config = dict(
    model='CTC audio transcriber',
    dataset='short read English sentences (LibriTTS-R)',
    train_examples=26041,
    gain_aug_db=6,
    noise_aug=0.01,
    time_shift_ms=50,
    input='waveform_16khz',
    tokenizer='char',
    vocab_size=32,
    arch='transformer',
    norm='layernorm',
    norm_position='pre',
    activation='relu',
    mlp_ratio=6,
    head_dim=64,
    fused_qkv=False,
    bias='all',
    qk_norm=False,
    parallel_block=False,
    dropout=0.05,
    inner_norm=False,
    moe='top_k',
    drop_path=0.15,
    num_experts=4,
    moe_every=2,
    expert_mlp_ratio=2,
    experts_per_token=2,
    shared_expert=False,
    wave_strides=[5, 2, 2, 2, 2, 2],
    subsampling=2,
    layers=10,
    width=128,
    positions='learned',
    residual_init='zero_last',
    optimizer='soap',
    beta2=0.95,
    lr=0.003,
    beta1=0.95,
    shampoo_beta=0.95,
    eps=1e-08,
    precondition_frequency=32,
    max_precond_dim=1024,
    one_sided=True,
    adamw_lr_other_params=0.0029,
    steps=7400,
    batch_size=128,
    epochs=36.4,
    lr_schedule='linear',
    final_lr_fraction=0,
    warmup_steps=370,
    weight_decay=0.1,
    adamw_weight_decay_other_params=0,
)
Rows from block 4 of a small CTC audio transcriber, named by matrix and row number. Rows with one number belong to one neuron. Each number is 200 + 20 x the weight over its row's rms, rounded and kept within 0 to 999. All counts start at 0.
After each neuron's rows are labels from the 100 clips, of 14976, where the neuron reaches its highest value: "strongest on" is what is common among them; "loudest band" is the band of the loudest frequency at the time of the peak. Only what is clearly more common there than usual is listed. The data: short read English sentences (LibriTTS-R).
# fc1: MLP up (model.blocks.4.mlp.fc1.weight, 768x128), inputs 0-63
# fc2: MLP down (model.blocks.4.mlp.fc2.weight, 128x768, transposed), outputs 0-63

fc1.179,188,204,183,192,189,198,217,168,206,188,197,179,222,185,217,201,175,180,205,208,244,206,175,176,172,210,204,219,200,182,202,190,147,183,196,182,190,197,202,217,213,202,192,204,179,171,178,204,235,180,237,254,199,181,188,209,187,212,185,178,197,168,249,201
fc2.179,183,249,184,206,230,185,175,161,199,178,185,195,218,203,205,197,208,174,234,193,219,189,217,213,166,196,227,187,192,212,181,202,235,196,222,197,165,236,195,204,191,194,192,224,174,179,185,165,186,175,213,192,222,222,192,210,183,200,199,199,203,190,221,188
strongest on: the word "are"; the word "they"
loudest band: 500 to 1000 Hz

fc1.325,188,180,205,199,213,182,183,194,188,192,189,150,195,166,202,195,194,201,211,204,179,183,212,187,188,205,186,178,195,203,194,214,206,194,202,185,181,201,233,199,213,179,226,242,185,162,202,218,173,193,171,189,220,187,193,192,219,205,203,203,179,217,197,189
fc2.325,200,218,198,170,225,144,213,202,250,206,219,241,191,229,211,209,166,157,201,189,194,215,216,214,216,214,170,212,179,177,201,207,205,216,212,194,221,217,197,163,192,189,197,206,217,205,207,208,193,192,174,202,207,208,223,197,214,188,215,211,204,203,207,199
strongest on: the word "what"; the word "you"; the word "she"
loudest band: 500 to 1000 Hz; 2000 to 4000 Hz

fc1.549,184,238,204,232,191,201,218,194,202,213,218,235,184,236,204,205,172,191,188,216,182,180,194,237,184,189,184,204,189,186,192,193,190,190,180,190,201,203,221,165,201,187,206,209,194,173,246,217,178,210,182,217,194,213,210,195,188,242,193,186,200,226,236,190
fc2.549,199,207,193,193,170,208,181,167,225,196,162,188,234,228,171,170,196,175,182,193,206,226,217,247,177,213,238,219,181,240,208,203,202,196,210,176,219,183,196,217,220,204,225,212,216,222,205,212,195,190,214,226,198,203,197,214,195,185,190,197,192,213,214,183
strongest on: the word "i"; the word "will"; the word "was"
loudest band: 250 to 500 Hz

fc1.571,173,197,234,210,180,191,244,157,224,224,208,203,222,193,222,223,220,217,210,196,221,214,192,173,203,150,186,195,225,231,203,212,200,204,198,188,223,165,197,222,220,212,213,193,195,188,186,199,216,222,234,201,200,191,203,201,209,244,196,217,206,198,187,197
fc2.571,231,184,185,206,214,207,189,237,165,177,220,234,192,207,191,201,223,202,208,239,196,177,217,217,184,205,200,221,215,180,178,210,211,197,218,196,167,203,174,211,199,203,196,194,216,193,203,192,185,224,160,225,209,191,195,208,207,159,186,172,201,166,214,224
strongest on: the word "you"; the word "are"
loudest band: 250 to 500 Hz

fc1.222,182,211,191,174,189,187,224,226,224,184,201,223,199,180,198,212,204,208,214,183,196,215,250,217,189,207,184,220,209,214,198,233,218,182,174,199,245,197,178,204,174,205,220,191,179,185,178,188,198,214,220,185,153,177,171,202,242,216,189,238,217,208,181,187
fc2.222,198,191,245,226,217,201,204,211,185,245,199,203,245,202,188,207,204,183,218,203,202,225,186,219,172,206,198,176,183,173,241,202,182,178,195,186,148,170,220,198,211,194,204,205,192,184,186,234,206,167,230,188,213,249,198,200,176,168,193,175,190,182,160,217
strongest on: the word "you"
loudest band: 250 to 500 Hz

fc1.382,193,226,165,179,213,215,188,208,179,227,193,198,240,184,167,222,202,214,230,209,199,179,175,200,213,216,187,203,184,183,204,220,221,249,180,185,203,189,191,237,234,195,193,205,182,203,233,187,194,190,180,213,201,182,231,200,212,222,216,194,220,173,206,174
fc2.382,195,192,174,182,203,201,156,195,224,215,187,199,188,200,200,207,201,199,203,210,178,216,226,176,185,213,207,216,168,188,232,192,217,186,227,205,206,189,189,195,249,224,207,210,221,179,206,133,206,212,154,219,227,196,197,190,197,216,186,203,199,183,169,233
strongest on: the word "you"
loudest band: 250 to 500 Hz

fc1.636,181,195,202,233,192,165,190,195,227,204,209,189,162,196,197,174,205,175,199,189,205,157,230,185,226,183,203,195,253,190,188,204,208,205,242,210,205,208,175,196,191,198,199,230,198,188,160,209,219,207,204,216,186,210,195,220,183,218,193,213,173,183,196,182
fc2.636,191,184,232,195,203,181,232,196,201,180,179,241,171,190,167,212,168,195,169,198,196,244,197,200,218,223,200,229,193,205,182,187,217,227,173,177,223,211,226,184,203,214,197,221,215,226,195,211,215,177,212,209,200,219,178,200,206,228,208,219,206,199,168,210
strongest on: the word "is"
loudest band: 250 to 500 Hz

fc1.285,217,246,212,193,217,213,212,181,207,197,177,217,200,186,176,221,219,171,196,221,173,204,200,154,194,188,192,199,201,181,189,195,209,197,192,196,217,214,174,194,215,200,229,212,172,180,194,201,229,217,225,181,186,187,191,163,169,170,213,194,211,199,193,224
fc2.285,172,196,194,215,181,194,203,205,177,195,236,215,217,206,164,229,194,200,223,206,231,180,173,205,195,232,191,195,177,173,181,194,214,221,240,180,207,237,214,191,181,194,200,216,194,196,214,208,208,164,193,206,193,165,206,253,236,195,216,209,193,188,215,190
strongest on: the word "think"
loudest band: 250 to 500 Hz

fc1.626,228,196,214,170,184,195,225,210,201,210,171,213,224,185,204,211,164,167,194,204,197,225,209,201,198,219,191,226,193,198,203,211,178,226,221,218,174,211,206,205,229,203,208,194,185,185,149,184,180,199,179,197,218,202,183,215,186,215,194,176,214,150,205,179
fc2.626,203,194,198,169,187,174,205,195,193,179,176,206,246,212,181,203,206,207,215,194,213,199,211,196,190,205,211,181,196,197,172,218,222,182,221,187,231,229,201,200,223,174,220,192,194,205,169,203,217,194,227,192,207,195,210,205,215,213,201,186,198,232,213,237
strongest on: the word "no"
loudest band: 250 to 500 Hz

fc1.610,200,199,220,210,166,208,219,189,165,226,208,226,223,194,215,193,194,188,213,198,161,210,241,195,198,194,176,199,162,192,190,231,163,210,186,186,201,187,214,241,212,202,189,187,192,186,176,174,174,186,185,203,182,224,206,154,209,204,179,194,209,179,189,207
fc2.610,223,209,246,155,177,207,209,239,223,184,171,229,201,224,175,194,236,201,211,199,231,197,192,187,210,179,211,205,205,178,176,191,217,171,204,214,216,190,208,199,215,203,161,206,201,199,199,219,194,220,213,179,216,194,192,215,207,192,164,188,205,237,210,227
strongest on: the word "no"; the word "know"
loudest band: 250 to 500 Hz

fc1.337,187,184,213,234,190,230,211,189,220,216,157,176,210,208,188,202,164,219,161,200,201,242,191,186,194,195,193,183,198,227,219,180,178,221,207,194,182,219,184,201,215,228,197,177,183,214,198,220,204,194,182,187,223,202,189,215,190,202,182,204,256,188,206,206
fc2.337,204,194,214,229,199,254,239,206,204,176,216,185,217,169,205,202,230,188,206,207,224,232,245,225,149,192,207,227,208,202,211,204,192,216,232,192,192,196,210,168,225,228,181,153,168,179,228,200,194,216,196,182,187,182,202,183,188,163,187,202,196,187,189,208
strongest on: the word "you"; the word "your"
loudest band: 250 to 500 Hz

fc1.759,190,192,210,171,207,211,196,241,185,204,208,219,177,186,194,210,227,239,195,198,181,236,216,161,225,193,199,232,195,175,212,206,215,203,221,217,187,180,228,190,202,180,187,197,210,190,222,223,196,197,201,199,184,180,192,153,212,216,171,243,225,195,201,164
fc2.759,202,185,225,197,202,199,194,206,208,201,212,143,204,185,185,202,159,225,212,158,203,216,195,215,212,182,219,185,170,204,213,193,212,208,182,177,208,203,192,212,181,173,191,186,202,192,200,194,193,214,171,182,189,181,193,178,196,189,189,200,171,221,184,202
strongest on: the word "quite"
loudest band: 500 to 1000 Hz

fc1.748,180,184,212,169,185,196,221,202,168,184,179,211,182,199,193,191,156,218,193,202,198,166,214,205,219,189,214,186,165,181,187,227,217,188,198,152,197,214,216,225,191,209,194,165,178,193,188,185,204,197,234,202,199,238,207,200,210,201,191,204,209,211,180,196
fc2.748,199,175,203,221,175,187,194,209,197,202,199,205,193,202,209,208,186,176,215,186,236,193,185,187,187,197,213,180,169,171,185,159,191,173,229,216,216,193,244,186,175,220,199,223,196,175,176,217,201,208,220,211,221,191,172,214,218,220,185,188,206,169,245,213
strongest on: the word "too"; the word "two"
loudest band: 250 to 500 Hz

fc1.528,215,195,190,195,216,212,177,159,173,212,207,171,239,219,169,190,183,211,221,218,218,203,155,201,188,175,202,165,199,199,185,179,161,204,211,194,191,202,215,192,175,209,185,184,174,219,203,219,162,190,188,188,210,187,174,206,207,240,193,211,197,177,195,210
fc2.528,193,202,228,205,185,200,194,230,245,182,192,197,198,201,212,194,212,207,175,175,191,213,216,160,179,203,193,206,163,193,240,192,215,175,195,179,197,185,210,222,186,185,188,237,181,235,196,201,205,195,241,202,203,182,204,163,198,177,208,182,184,205,172,195
strongest on: the word "what"
loudest band: 250 to 500 Hz; 500 to 1000 Hz

fc1.435,190,209,184,176,175,179,191,211,176,197,218,191,208,194,203,197,196,196,227,186,173,187,144,182,193,200,185,194,177,161,187,202,206,213,192,209,225,205,214,211,198,233,208,174,163,201,224,195,243,210,171,195,212,196,167,207,199,172,201,181,206,173,210,172
fc2.435,186,193,193,220,222,246,226,186,187,205,201,208,243,207,228,173,208,213,159,202,211,192,205,218,138,200,252,175,189,200,213,201,163,195,193,199,200,206,207,190,198,214,180,193,233,189,236,187,215,175,223,191,223,238,188,182,206,211,173,183,184,241,200,195
strongest on: the word "too"
loudest band: 250 to 500 Hz

fc1.186,227,197,172,195,183,179,227,201,208,177,158,161,190,221,214,211,205,221,214,206,194,173,222,221,200,171,202,219,171,180,175,194,209,159,229,239,203,193,198,170,218,213,184,193,222,212,200,203,209,176,199,170,205,217,206,218,185,189,221,190,200,224,215,212
fc2.186,210,189,225,206,194,231,201,251,178,194,190,230,228,190,154,202,181,189,179,189,226,184,177,204,209,186,204,184,233,228,234,199,190,182,185,205,215,170,207,220,208,209,205,218,203,170,209,200,199,233,220,223,192,198,208,189,183,211,229,189,243,195,177,218
strongest on: the word "what"
loudest band: 500 to 1000 Hz; 250 to 500 Hz

fc1.42,200,185,177,227,188,199,234,203,208,231,209,190,189,217,222,229,197,162,152,246,183,247,184,216,202,210,227,215,213,195,197,199,188,199,214,191,199,208,178,183,204,198,182,211,207,178,136,175,229,189,220,201,207,186,178,211,227,181,230,192,225,217,207,217
fc2.42,197,177,186,237,178,189,185,177,231,215,174,184,204,214,163,204,204,186,209,238,225,218,203,240,204,207,206,193,198,193,214,178,174,194,188,168,211,227,195,216,140,174,248,211,224,189,257,180,207,218,202,192,168,185,211,192,184,186,223,197,200,214,197,208
strongest on: the word "of"
loudest band: 250 to 500 Hz

fc1.154,192,186,177,205,199,162,186,197,210,167,182,167,174,180,208,217,190,184,189,209,182,233,208,233,169,173,228,200,231,185,223,204,174,193,220,202,234,191,212,190,202,202,195,173,232,186,197,189,178,194,225,178,169,173,173,184,213,204,211,243,248,187,192,197
fc2.154,183,210,173,198,206,177,180,220,234,138,220,179,191,196,165,254,217,222,175,245,212,221,189,187,187,203,231,203,190,181,195,183,201,223,201,190,222,197,195,210,202,199,200,234,204,178,209,183,176,213,210,238,204,189,171,208,175,200,211,207,218,232,186,185
strongest on: the word "sure"
loudest band: 250 to 500 Hz

fc1.763,184,195,208,191,163,235,204,137,176,179,207,218,202,196,194,164,199,167,188,237,200,189,209,220,181,159,205,218,209,218,169,204,164,201,212,181,205,171,135,193,200,218,227,188,206,216,206,200,208,198,204,208,206,210,191,195,179,233,194,172,197,202,189,212
fc2.763,229,189,206,209,169,188,203,186,221,215,188,235,214,250,214,172,181,194,175,186,187,184,165,226,208,225,228,205,165,212,195,198,200,214,195,206,179,231,187,220,188,220,215,175,215,210,178,174,185,178,222,206,177,214,151,204,188,173,195,193,174,206,198,234
strongest on: the word "will"; the word "was"; the word "it"
loudest band: 250 to 500 Hz

fc1.645,169,221,212,229,207,160,217,214,198,246,193,205,184,194,224,227,193,220,203,191,218,200,243,191,200,232,194,208,189,224,163,211,202,196,204,163,198,196,180,186,227,207,196,206,172,201,159,199,198,239,214,222,217,192,206,190,175,206,180,208,216,224,174,197
fc2.645,206,160,211,243,212,250,184,211,196,214,201,214,188,204,186,187,211,194,187,213,175,214,190,219,187,181,177,181,184,161,226,211,174,191,167,224,195,152,186,205,236,218,235,220,222,171,211,220,198,210,228,195,214,195,168,219,235,195,190,210,168,199,162,239
strongest on: the word "i"; the word "you"
loudest band: 250 to 500 Hz

fc1.196,225,174,186,187,211,212,221,228,218,198,181,165,222,216,224,193,239,177,147,220,215,221,200,220,197,189,216,249,229,205,196,202,172,203,189,185,195,212,180,215,219,200,199,223,195,206,155,207,242,185,184,190,207,170,228,182,207,190,208,199,231,197,209,192
fc2.196,186,186,176,236,221,171,179,175,192,218,164,194,199,184,221,208,203,201,179,239,175,229,197,186,233,185,207,213,140,193,197,199,187,229,209,201,215,184,236,228,139,196,195,196,193,192,226,167,222,213,223,186,167,203,170,210,201,193,214,217,187,220,206,210
strongest on: the word "of"
loudest band: 250 to 500 Hz

fc1.24,194,217,248,220,206,213,213,187,209,201,211,235,225,179,204,211,212,199,216,206,180,185,209,190,189,194,195,193,175,189,200,187,205,192,203,161,191,176,156,229,194,248,169,218,201,248,201,211,201,167,223,193,226,156,180,218,178,228,214,186,174,226,202,216
fc2.24,213,147,189,186,194,181,192,199,199,246,235,208,179,225,192,178,208,192,169,175,202,165,163,203,191,215,208,205,202,214,157,241,225,201,222,222,220,221,213,226,191,176,205,216,173,179,200,226,206,225,238,188,225,203,178,208,162,166,191,200,220,204,217,196
strongest on: the word "do"; the word "you"; the word "not"
loudest band: 250 to 500 Hz

fc1.402,194,190,146,197,171,207,212,165,218,194,188,220,181,216,227,171,188,178,186,222,200,195,196,203,214,218,200,202,192,213,196,157,187,183,198,183,175,190,213,206,187,203,179,185,192,176,248,203,199,229,219,203,188,187,224,213,226,258,224,185,216,172,191,169
fc2.402,207,188,185,166,153,230,202,194,221,226,223,254,204,198,200,163,177,220,146,196,204,190,175,207,195,196,186,210,177,215,211,222,211,212,192,241,193,207,185,216,242,229,228,178,209,189,187,182,220,192,217,180,226,198,166,207,195,176,211,166,205,208,183,203
strongest on: the word "i"; the word "shall"
loudest band: 250 to 500 Hz

fc1.491,145,180,222,234,184,164,199,164,175,206,166,174,226,188,181,190,209,163,152,200,192,192,210,174,152,186,196,182,203,223,224,198,209,186,197,195,214,231,205,185,214,153,223,181,185,189,219,198,211,216,165,234,215,192,175,220,179,212,207,214,192,189,187,188
fc2.491,216,242,197,153,255,227,220,208,217,219,194,196,216,186,201,221,199,189,143,173,213,191,186,189,200,214,206,225,186,184,222,208,184,230,202,190,194,214,182,172,233,205,184,219,172,203,189,190,193,210,187,189,230,211,216,190,174,175,199,194,182,169,199,224
strongest on: the word "there"
loudest band: 250 to 500 Hz

fc1.668,193,206,202,187,183,205,219,206,210,186,185,214,215,159,202,220,243,250,209,216,215,181,203,195,174,175,214,206,198,210,169,238,177,192,208,186,184,189,197,199,172,193,210,219,202,183,176,180,182,181,167,229,208,199,189,230,239,224,198,190,190,221,183,200
fc2.668,192,195,214,202,184,218,163,192,193,210,173,207,190,194,163,194,210,176,210,218,201,184,173,222,205,223,229,184,194,172,217,201,178,217,184,152,238,214,219,195,208,198,253,194,212,190,180,170,215,167,179,234,195,213,205,182,181,204,220,218,209,214,201,229
strongest on: the word "is"
loudest band: 250 to 500 Hz

fc1.80,203,223,246,193,181,248,233,190,219,209,201,195,219,178,208,174,207,187,197,211,176,181,209,229,223,176,199,216,197,212,202,200,177,209,202,191,204,189,249,177,227,215,192,194,227,227,154,202,170,202,205,210,217,183,186,183,215,225,240,192,176,188,206,196
fc2.80,219,204,185,223,162,201,174,165,217,207,224,214,209,206,161,224,188,224,200,242,203,230,181,191,186,191,180,177,203,236,208,195,175,191,181,201,180,182,211,246,188,217,211,190,167,246,138,192,212,202,188,202,213,224,216,153,163,172,169,205,204,201,193,207
strongest on: the word "will"
loudest band: 250 to 500 Hz

fc1.533,180,234,176,175,196,182,176,200,186,210,193,207,199,176,186,185,177,179,209,181,253,194,181,191,196,206,198,199,195,199,180,215,197,187,216,209,191,209,195,163,172,182,158,219,203,182,165,233,189,195,229,168,182,152,212,176,191,229,195,193,199,187,196,177
fc2.533,217,223,182,215,181,201,224,214,220,207,177,229,195,178,214,174,203,179,222,181,156,191,205,218,219,211,215,177,218,195,226,178,230,169,219,212,194,206,201,199,185,195,177,211,203,186,226,192,201,174,207,219,219,204,190,186,198,192,167,195,182,194,183,212
strongest on: the word "i"
loudest band: 500 to 1000 Hz

fc1.496,197,202,184,206,224,178,203,203,215,188,223,239,214,184,202,215,180,188,190,178,226,210,223,191,206,201,233,227,179,202,191,200,182,199,166,220,217,217,148,160,196,180,136,191,183,196,171,202,191,198,256,199,206,214,224,145,217,246,205,187,193,224,228,194
fc2.496,216,206,224,233,173,209,231,211,225,209,203,208,183,189,179,225,170,177,235,206,201,186,197,192,225,189,159,190,211,216,192,181,230,235,189,203,242,172,197,201,199,196,222,191,223,193,197,175,188,182,177,206,221,229,180,181,184,167,201,218,181,158,197,212
strongest on: the word "i"
loudest band: 500 to 1000 Hz

fc1.21,209,173,177,213,180,199,219,176,201,188,235,208,217,196,176,178,237,229,198,200,188,212,221,191,196,213,168,223,196,217,184,205,210,190,224,209,205,233,172,210,203,176,181,214,212,222,192,206,206,179,202,212,224,149,221,247,189,251,201,203,184,191,203,199
fc2.21,207,187,191,198,184,197,179,235,197,206,200,205,183,195,175,223,204,202,195,189,179,190,204,216,160,206,187,192,183,168,216,245,222,197,223,217,163,201,195,177,174,213,218,164,208,181,207,184,196,184,204,200,196,220,199,192,207,170,198,185,207,191,187,225
strongest on: the word "you"
loudest band: 250 to 500 Hz

fc1.529,169,166,202,209,176,222,219,210,203,154,199,207,142,190,204,202,225,205,185,206,179,175,221,177,166,154,232,200,210,207,171,181,170,182,184,195,180,223,161,173,225,195,226,237,178,213,219,210,195,208,189,226,183,192,214,165,177,202,193,214,206,203,221,203
fc2.529,247,170,197,229,209,177,195,199,232,205,222,212,217,189,234,166,207,210,179,224,215,210,180,171,220,225,217,251,190,211,189,174,239,189,201,190,187,157,215,230,192,218,194,181,209,232,191,176,219,190,226,211,178,206,180,229,215,216,208,201,223,166,200,229
strongest on: the word "is"; the word "it"
loudest band: 250 to 500 Hz

fc1.501,206,210,163,224,181,217,198,219,197,185,220,214,196,176,181,213,215,206,179,219,197,193,187,228,224,156,229,217,234,184,222,202,167,205,177,194,231,222,202,190,209,207,212,205,215,200,216,211,204,208,204,218,203,179,224,236,183,210,201,203,252,175,199,196
fc2.501,203,220,183,185,221,214,193,172,211,174,204,196,162,182,161,198,215,212,159,204,212,184,191,184,187,140,191,215,212,178,200,220,222,213,200,221,216,192,216,192,224,205,218,178,165,191,175,214,209,211,207,237,198,244,206,203,213,210,170,164,192,205,195,215
strongest on: the word "for"
loudest band: 250 to 500 Hz; 500 to 1000 Hz

fc1.172,183,198,204,198,203,194,239,227,205,211,189,225,211,199,208,206,172,197,234,210,203,196,197,241,162,225,224,168,217,172,191,208,188,200,212,201,229,190,188,167,124,209,188,185,199,211,200,202,216,175,179,204,186,211,225,181,170,212,205,222,240,191,189,202
fc2.172,213,200,216,209,157,160,218,171,207,207,201,171,203,190,181,211,225,183,163,228,229,192,209,223,202,174,199,196,234,213,202,207,221,179,236,209,207,191,211,208,188,196,218,189,212,194,221,173,173,210,224,197,173,198,156,156,185,201,203,192,203,198,198,227
strongest on: the word "you"
loudest band: 250 to 500 Hz

fc1.726,185,180,203,188,196,208,170,209,233,219,207,193,184,210,199,183,157,194,196,194,187,210,201,212,181,210,180,195,184,196,209,193,243,185,244,213,196,214,198,189,205,220,190,204,176,198,192,201,180,184,195,234,166,194,225,199,212,187,147,192,220,215,173,201
fc2.726,203,196,218,217,206,203,172,207,213,179,218,179,223,180,193,211,225,190,187,200,218,177,246,258,189,170,213,187,196,197,190,210,181,209,188,210,197,184,219,184,199,191,188,187,196,192,205,223,200,230,205,213,214,254,257,242,195,209,201,175,174,239,177,178
strongest on: the word "you"; the word "to"
loudest band: 250 to 500 Hz

fc1.740,196,222,179,218,172,199,238,186,198,182,186,190,221,209,240,219,177,189,185,222,190,209,170,184,180,218,213,217,188,204,172,199,223,185,200,179,192,223,207,191,218,196,167,215,180,171,231,211,200,178,168,234,198,189,148,201,186,174,180,183,174,210,201,182
fc2.740,196,217,187,198,235,223,175,200,194,230,192,190,199,225,196,189,182,178,161,204,225,195,229,232,174,173,192,186,188,214,184,210,189,259,225,222,197,181,177,213,213,186,195,209,183,183,215,169,202,220,203,202,216,205,162,222,208,215,150,186,188,151,185,230
strongest on: the word "there"; the word "was"
loudest band: 250 to 500 Hz

fc1.386,185,184,186,169,181,181,208,208,208,224,193,182,229,199,190,214,199,177,196,225,206,206,197,179,190,226,200,195,210,168,189,207,219,202,198,200,201,205,172,192,196,218,185,186,182,260,229,199,211,216,217,199,184,202,227,202,173,210,189,242,199,188,212,187
fc2.386,219,232,179,200,178,184,185,202,187,189,204,210,194,202,149,219,189,245,226,213,168,187,202,216,165,201,199,219,203,219,201,196,171,209,227,201,214,212,190,203,181,198,234,194,207,190,206,200,203,206,219,184,195,184,195,212,222,221,198,178,192,254,194,204
strongest on: the word "do"
loudest band: 250 to 500 Hz

fc1.616,181,206,205,210,175,198,203,185,195,208,166,178,175,213,239,174,198,231,172,221,217,198,191,200,184,187,184,183,207,197,212,206,193,179,218,184,210,179,230,200,204,212,197,205,176,177,171,178,190,216,178,180,252,169,196,193,241,217,200,198,181,208,186,195
fc2.616,219,194,210,181,171,176,243,160,207,211,227,212,241,199,213,159,236,185,206,205,216,227,176,193,205,249,214,220,173,211,173,189,174,181,226,194,155,162,205,173,222,204,203,198,175,219,190,175,189,210,237,160,207,202,193,170,189,179,173,191,200,216,183,205
strongest on: the word "i"; the word "should"; the word "could"
loudest band: 2000 to 4000 Hz

fc1.420,202,213,171,209,215,167,217,197,181,186,179,200,191,173,215,183,152,186,171,226,161,191,181,196,213,176,211,202,212,182,224,183,191,206,182,232,236,204,192,198,193,199,219,222,192,168,195,219,199,194,214,194,237,218,189,232,191,201,237,219,222,191,221,203
fc2.420,204,175,208,204,239,170,219,219,218,212,186,180,201,181,223,185,198,210,204,222,190,172,218,238,213,179,203,247,207,183,191,190,175,189,205,217,156,219,174,219,189,193,191,185,206,160,220,187,186,191,209,213,173,221,187,202,192,207,226,171,192,235,208,161
strongest on: the word "for"
loudest band: 250 to 500 Hz

fc1.489,232,237,184,184,163,199,197,188,213,229,216,197,192,166,207,200,200,186,175,208,175,224,215,201,194,198,181,177,221,227,207,178,206,220,223,210,178,186,218,226,205,150,196,188,173,189,193,186,192,230,175,201,208,176,173,184,189,226,203,209,261,205,227,192
fc2.489,209,178,209,168,207,165,206,192,199,178,197,194,198,188,196,186,207,224,184,182,205,208,197,244,181,188,208,183,210,194,201,209,222,180,198,203,170,196,196,194,186,202,217,249,168,221,176,192,218,199,209,162,191,188,206,205,196,172,194,210,224,209,186,233
strongest on: the word "i"
loudest band: 4000 to 8000 Hz; 2000 to 4000 Hz

fc1.667,207,167,225,213,187,228,208,195,246,179,193,182,190,227,159,147,155,173,235,194,213,187,205,200,168,191,199,193,218,179,200,195,230,227,222,193,204,202,180,211,200,166,180,216,213,212,209,206,177,191,167,181,206,175,198,208,223,209,183,234,193,184,201,183
fc2.667,204,220,190,214,195,196,191,160,182,165,182,157,199,220,192,220,184,214,193,200,196,197,228,191,218,206,201,198,181,184,204,207,218,208,186,240,192,193,206,180,177,190,230,230,176,245,206,192,216,186,169,188,206,217,180,209,215,209,207,224,192,208,186,202
strongest on: the word "what"; the word "yes"
loudest band: 250 to 500 Hz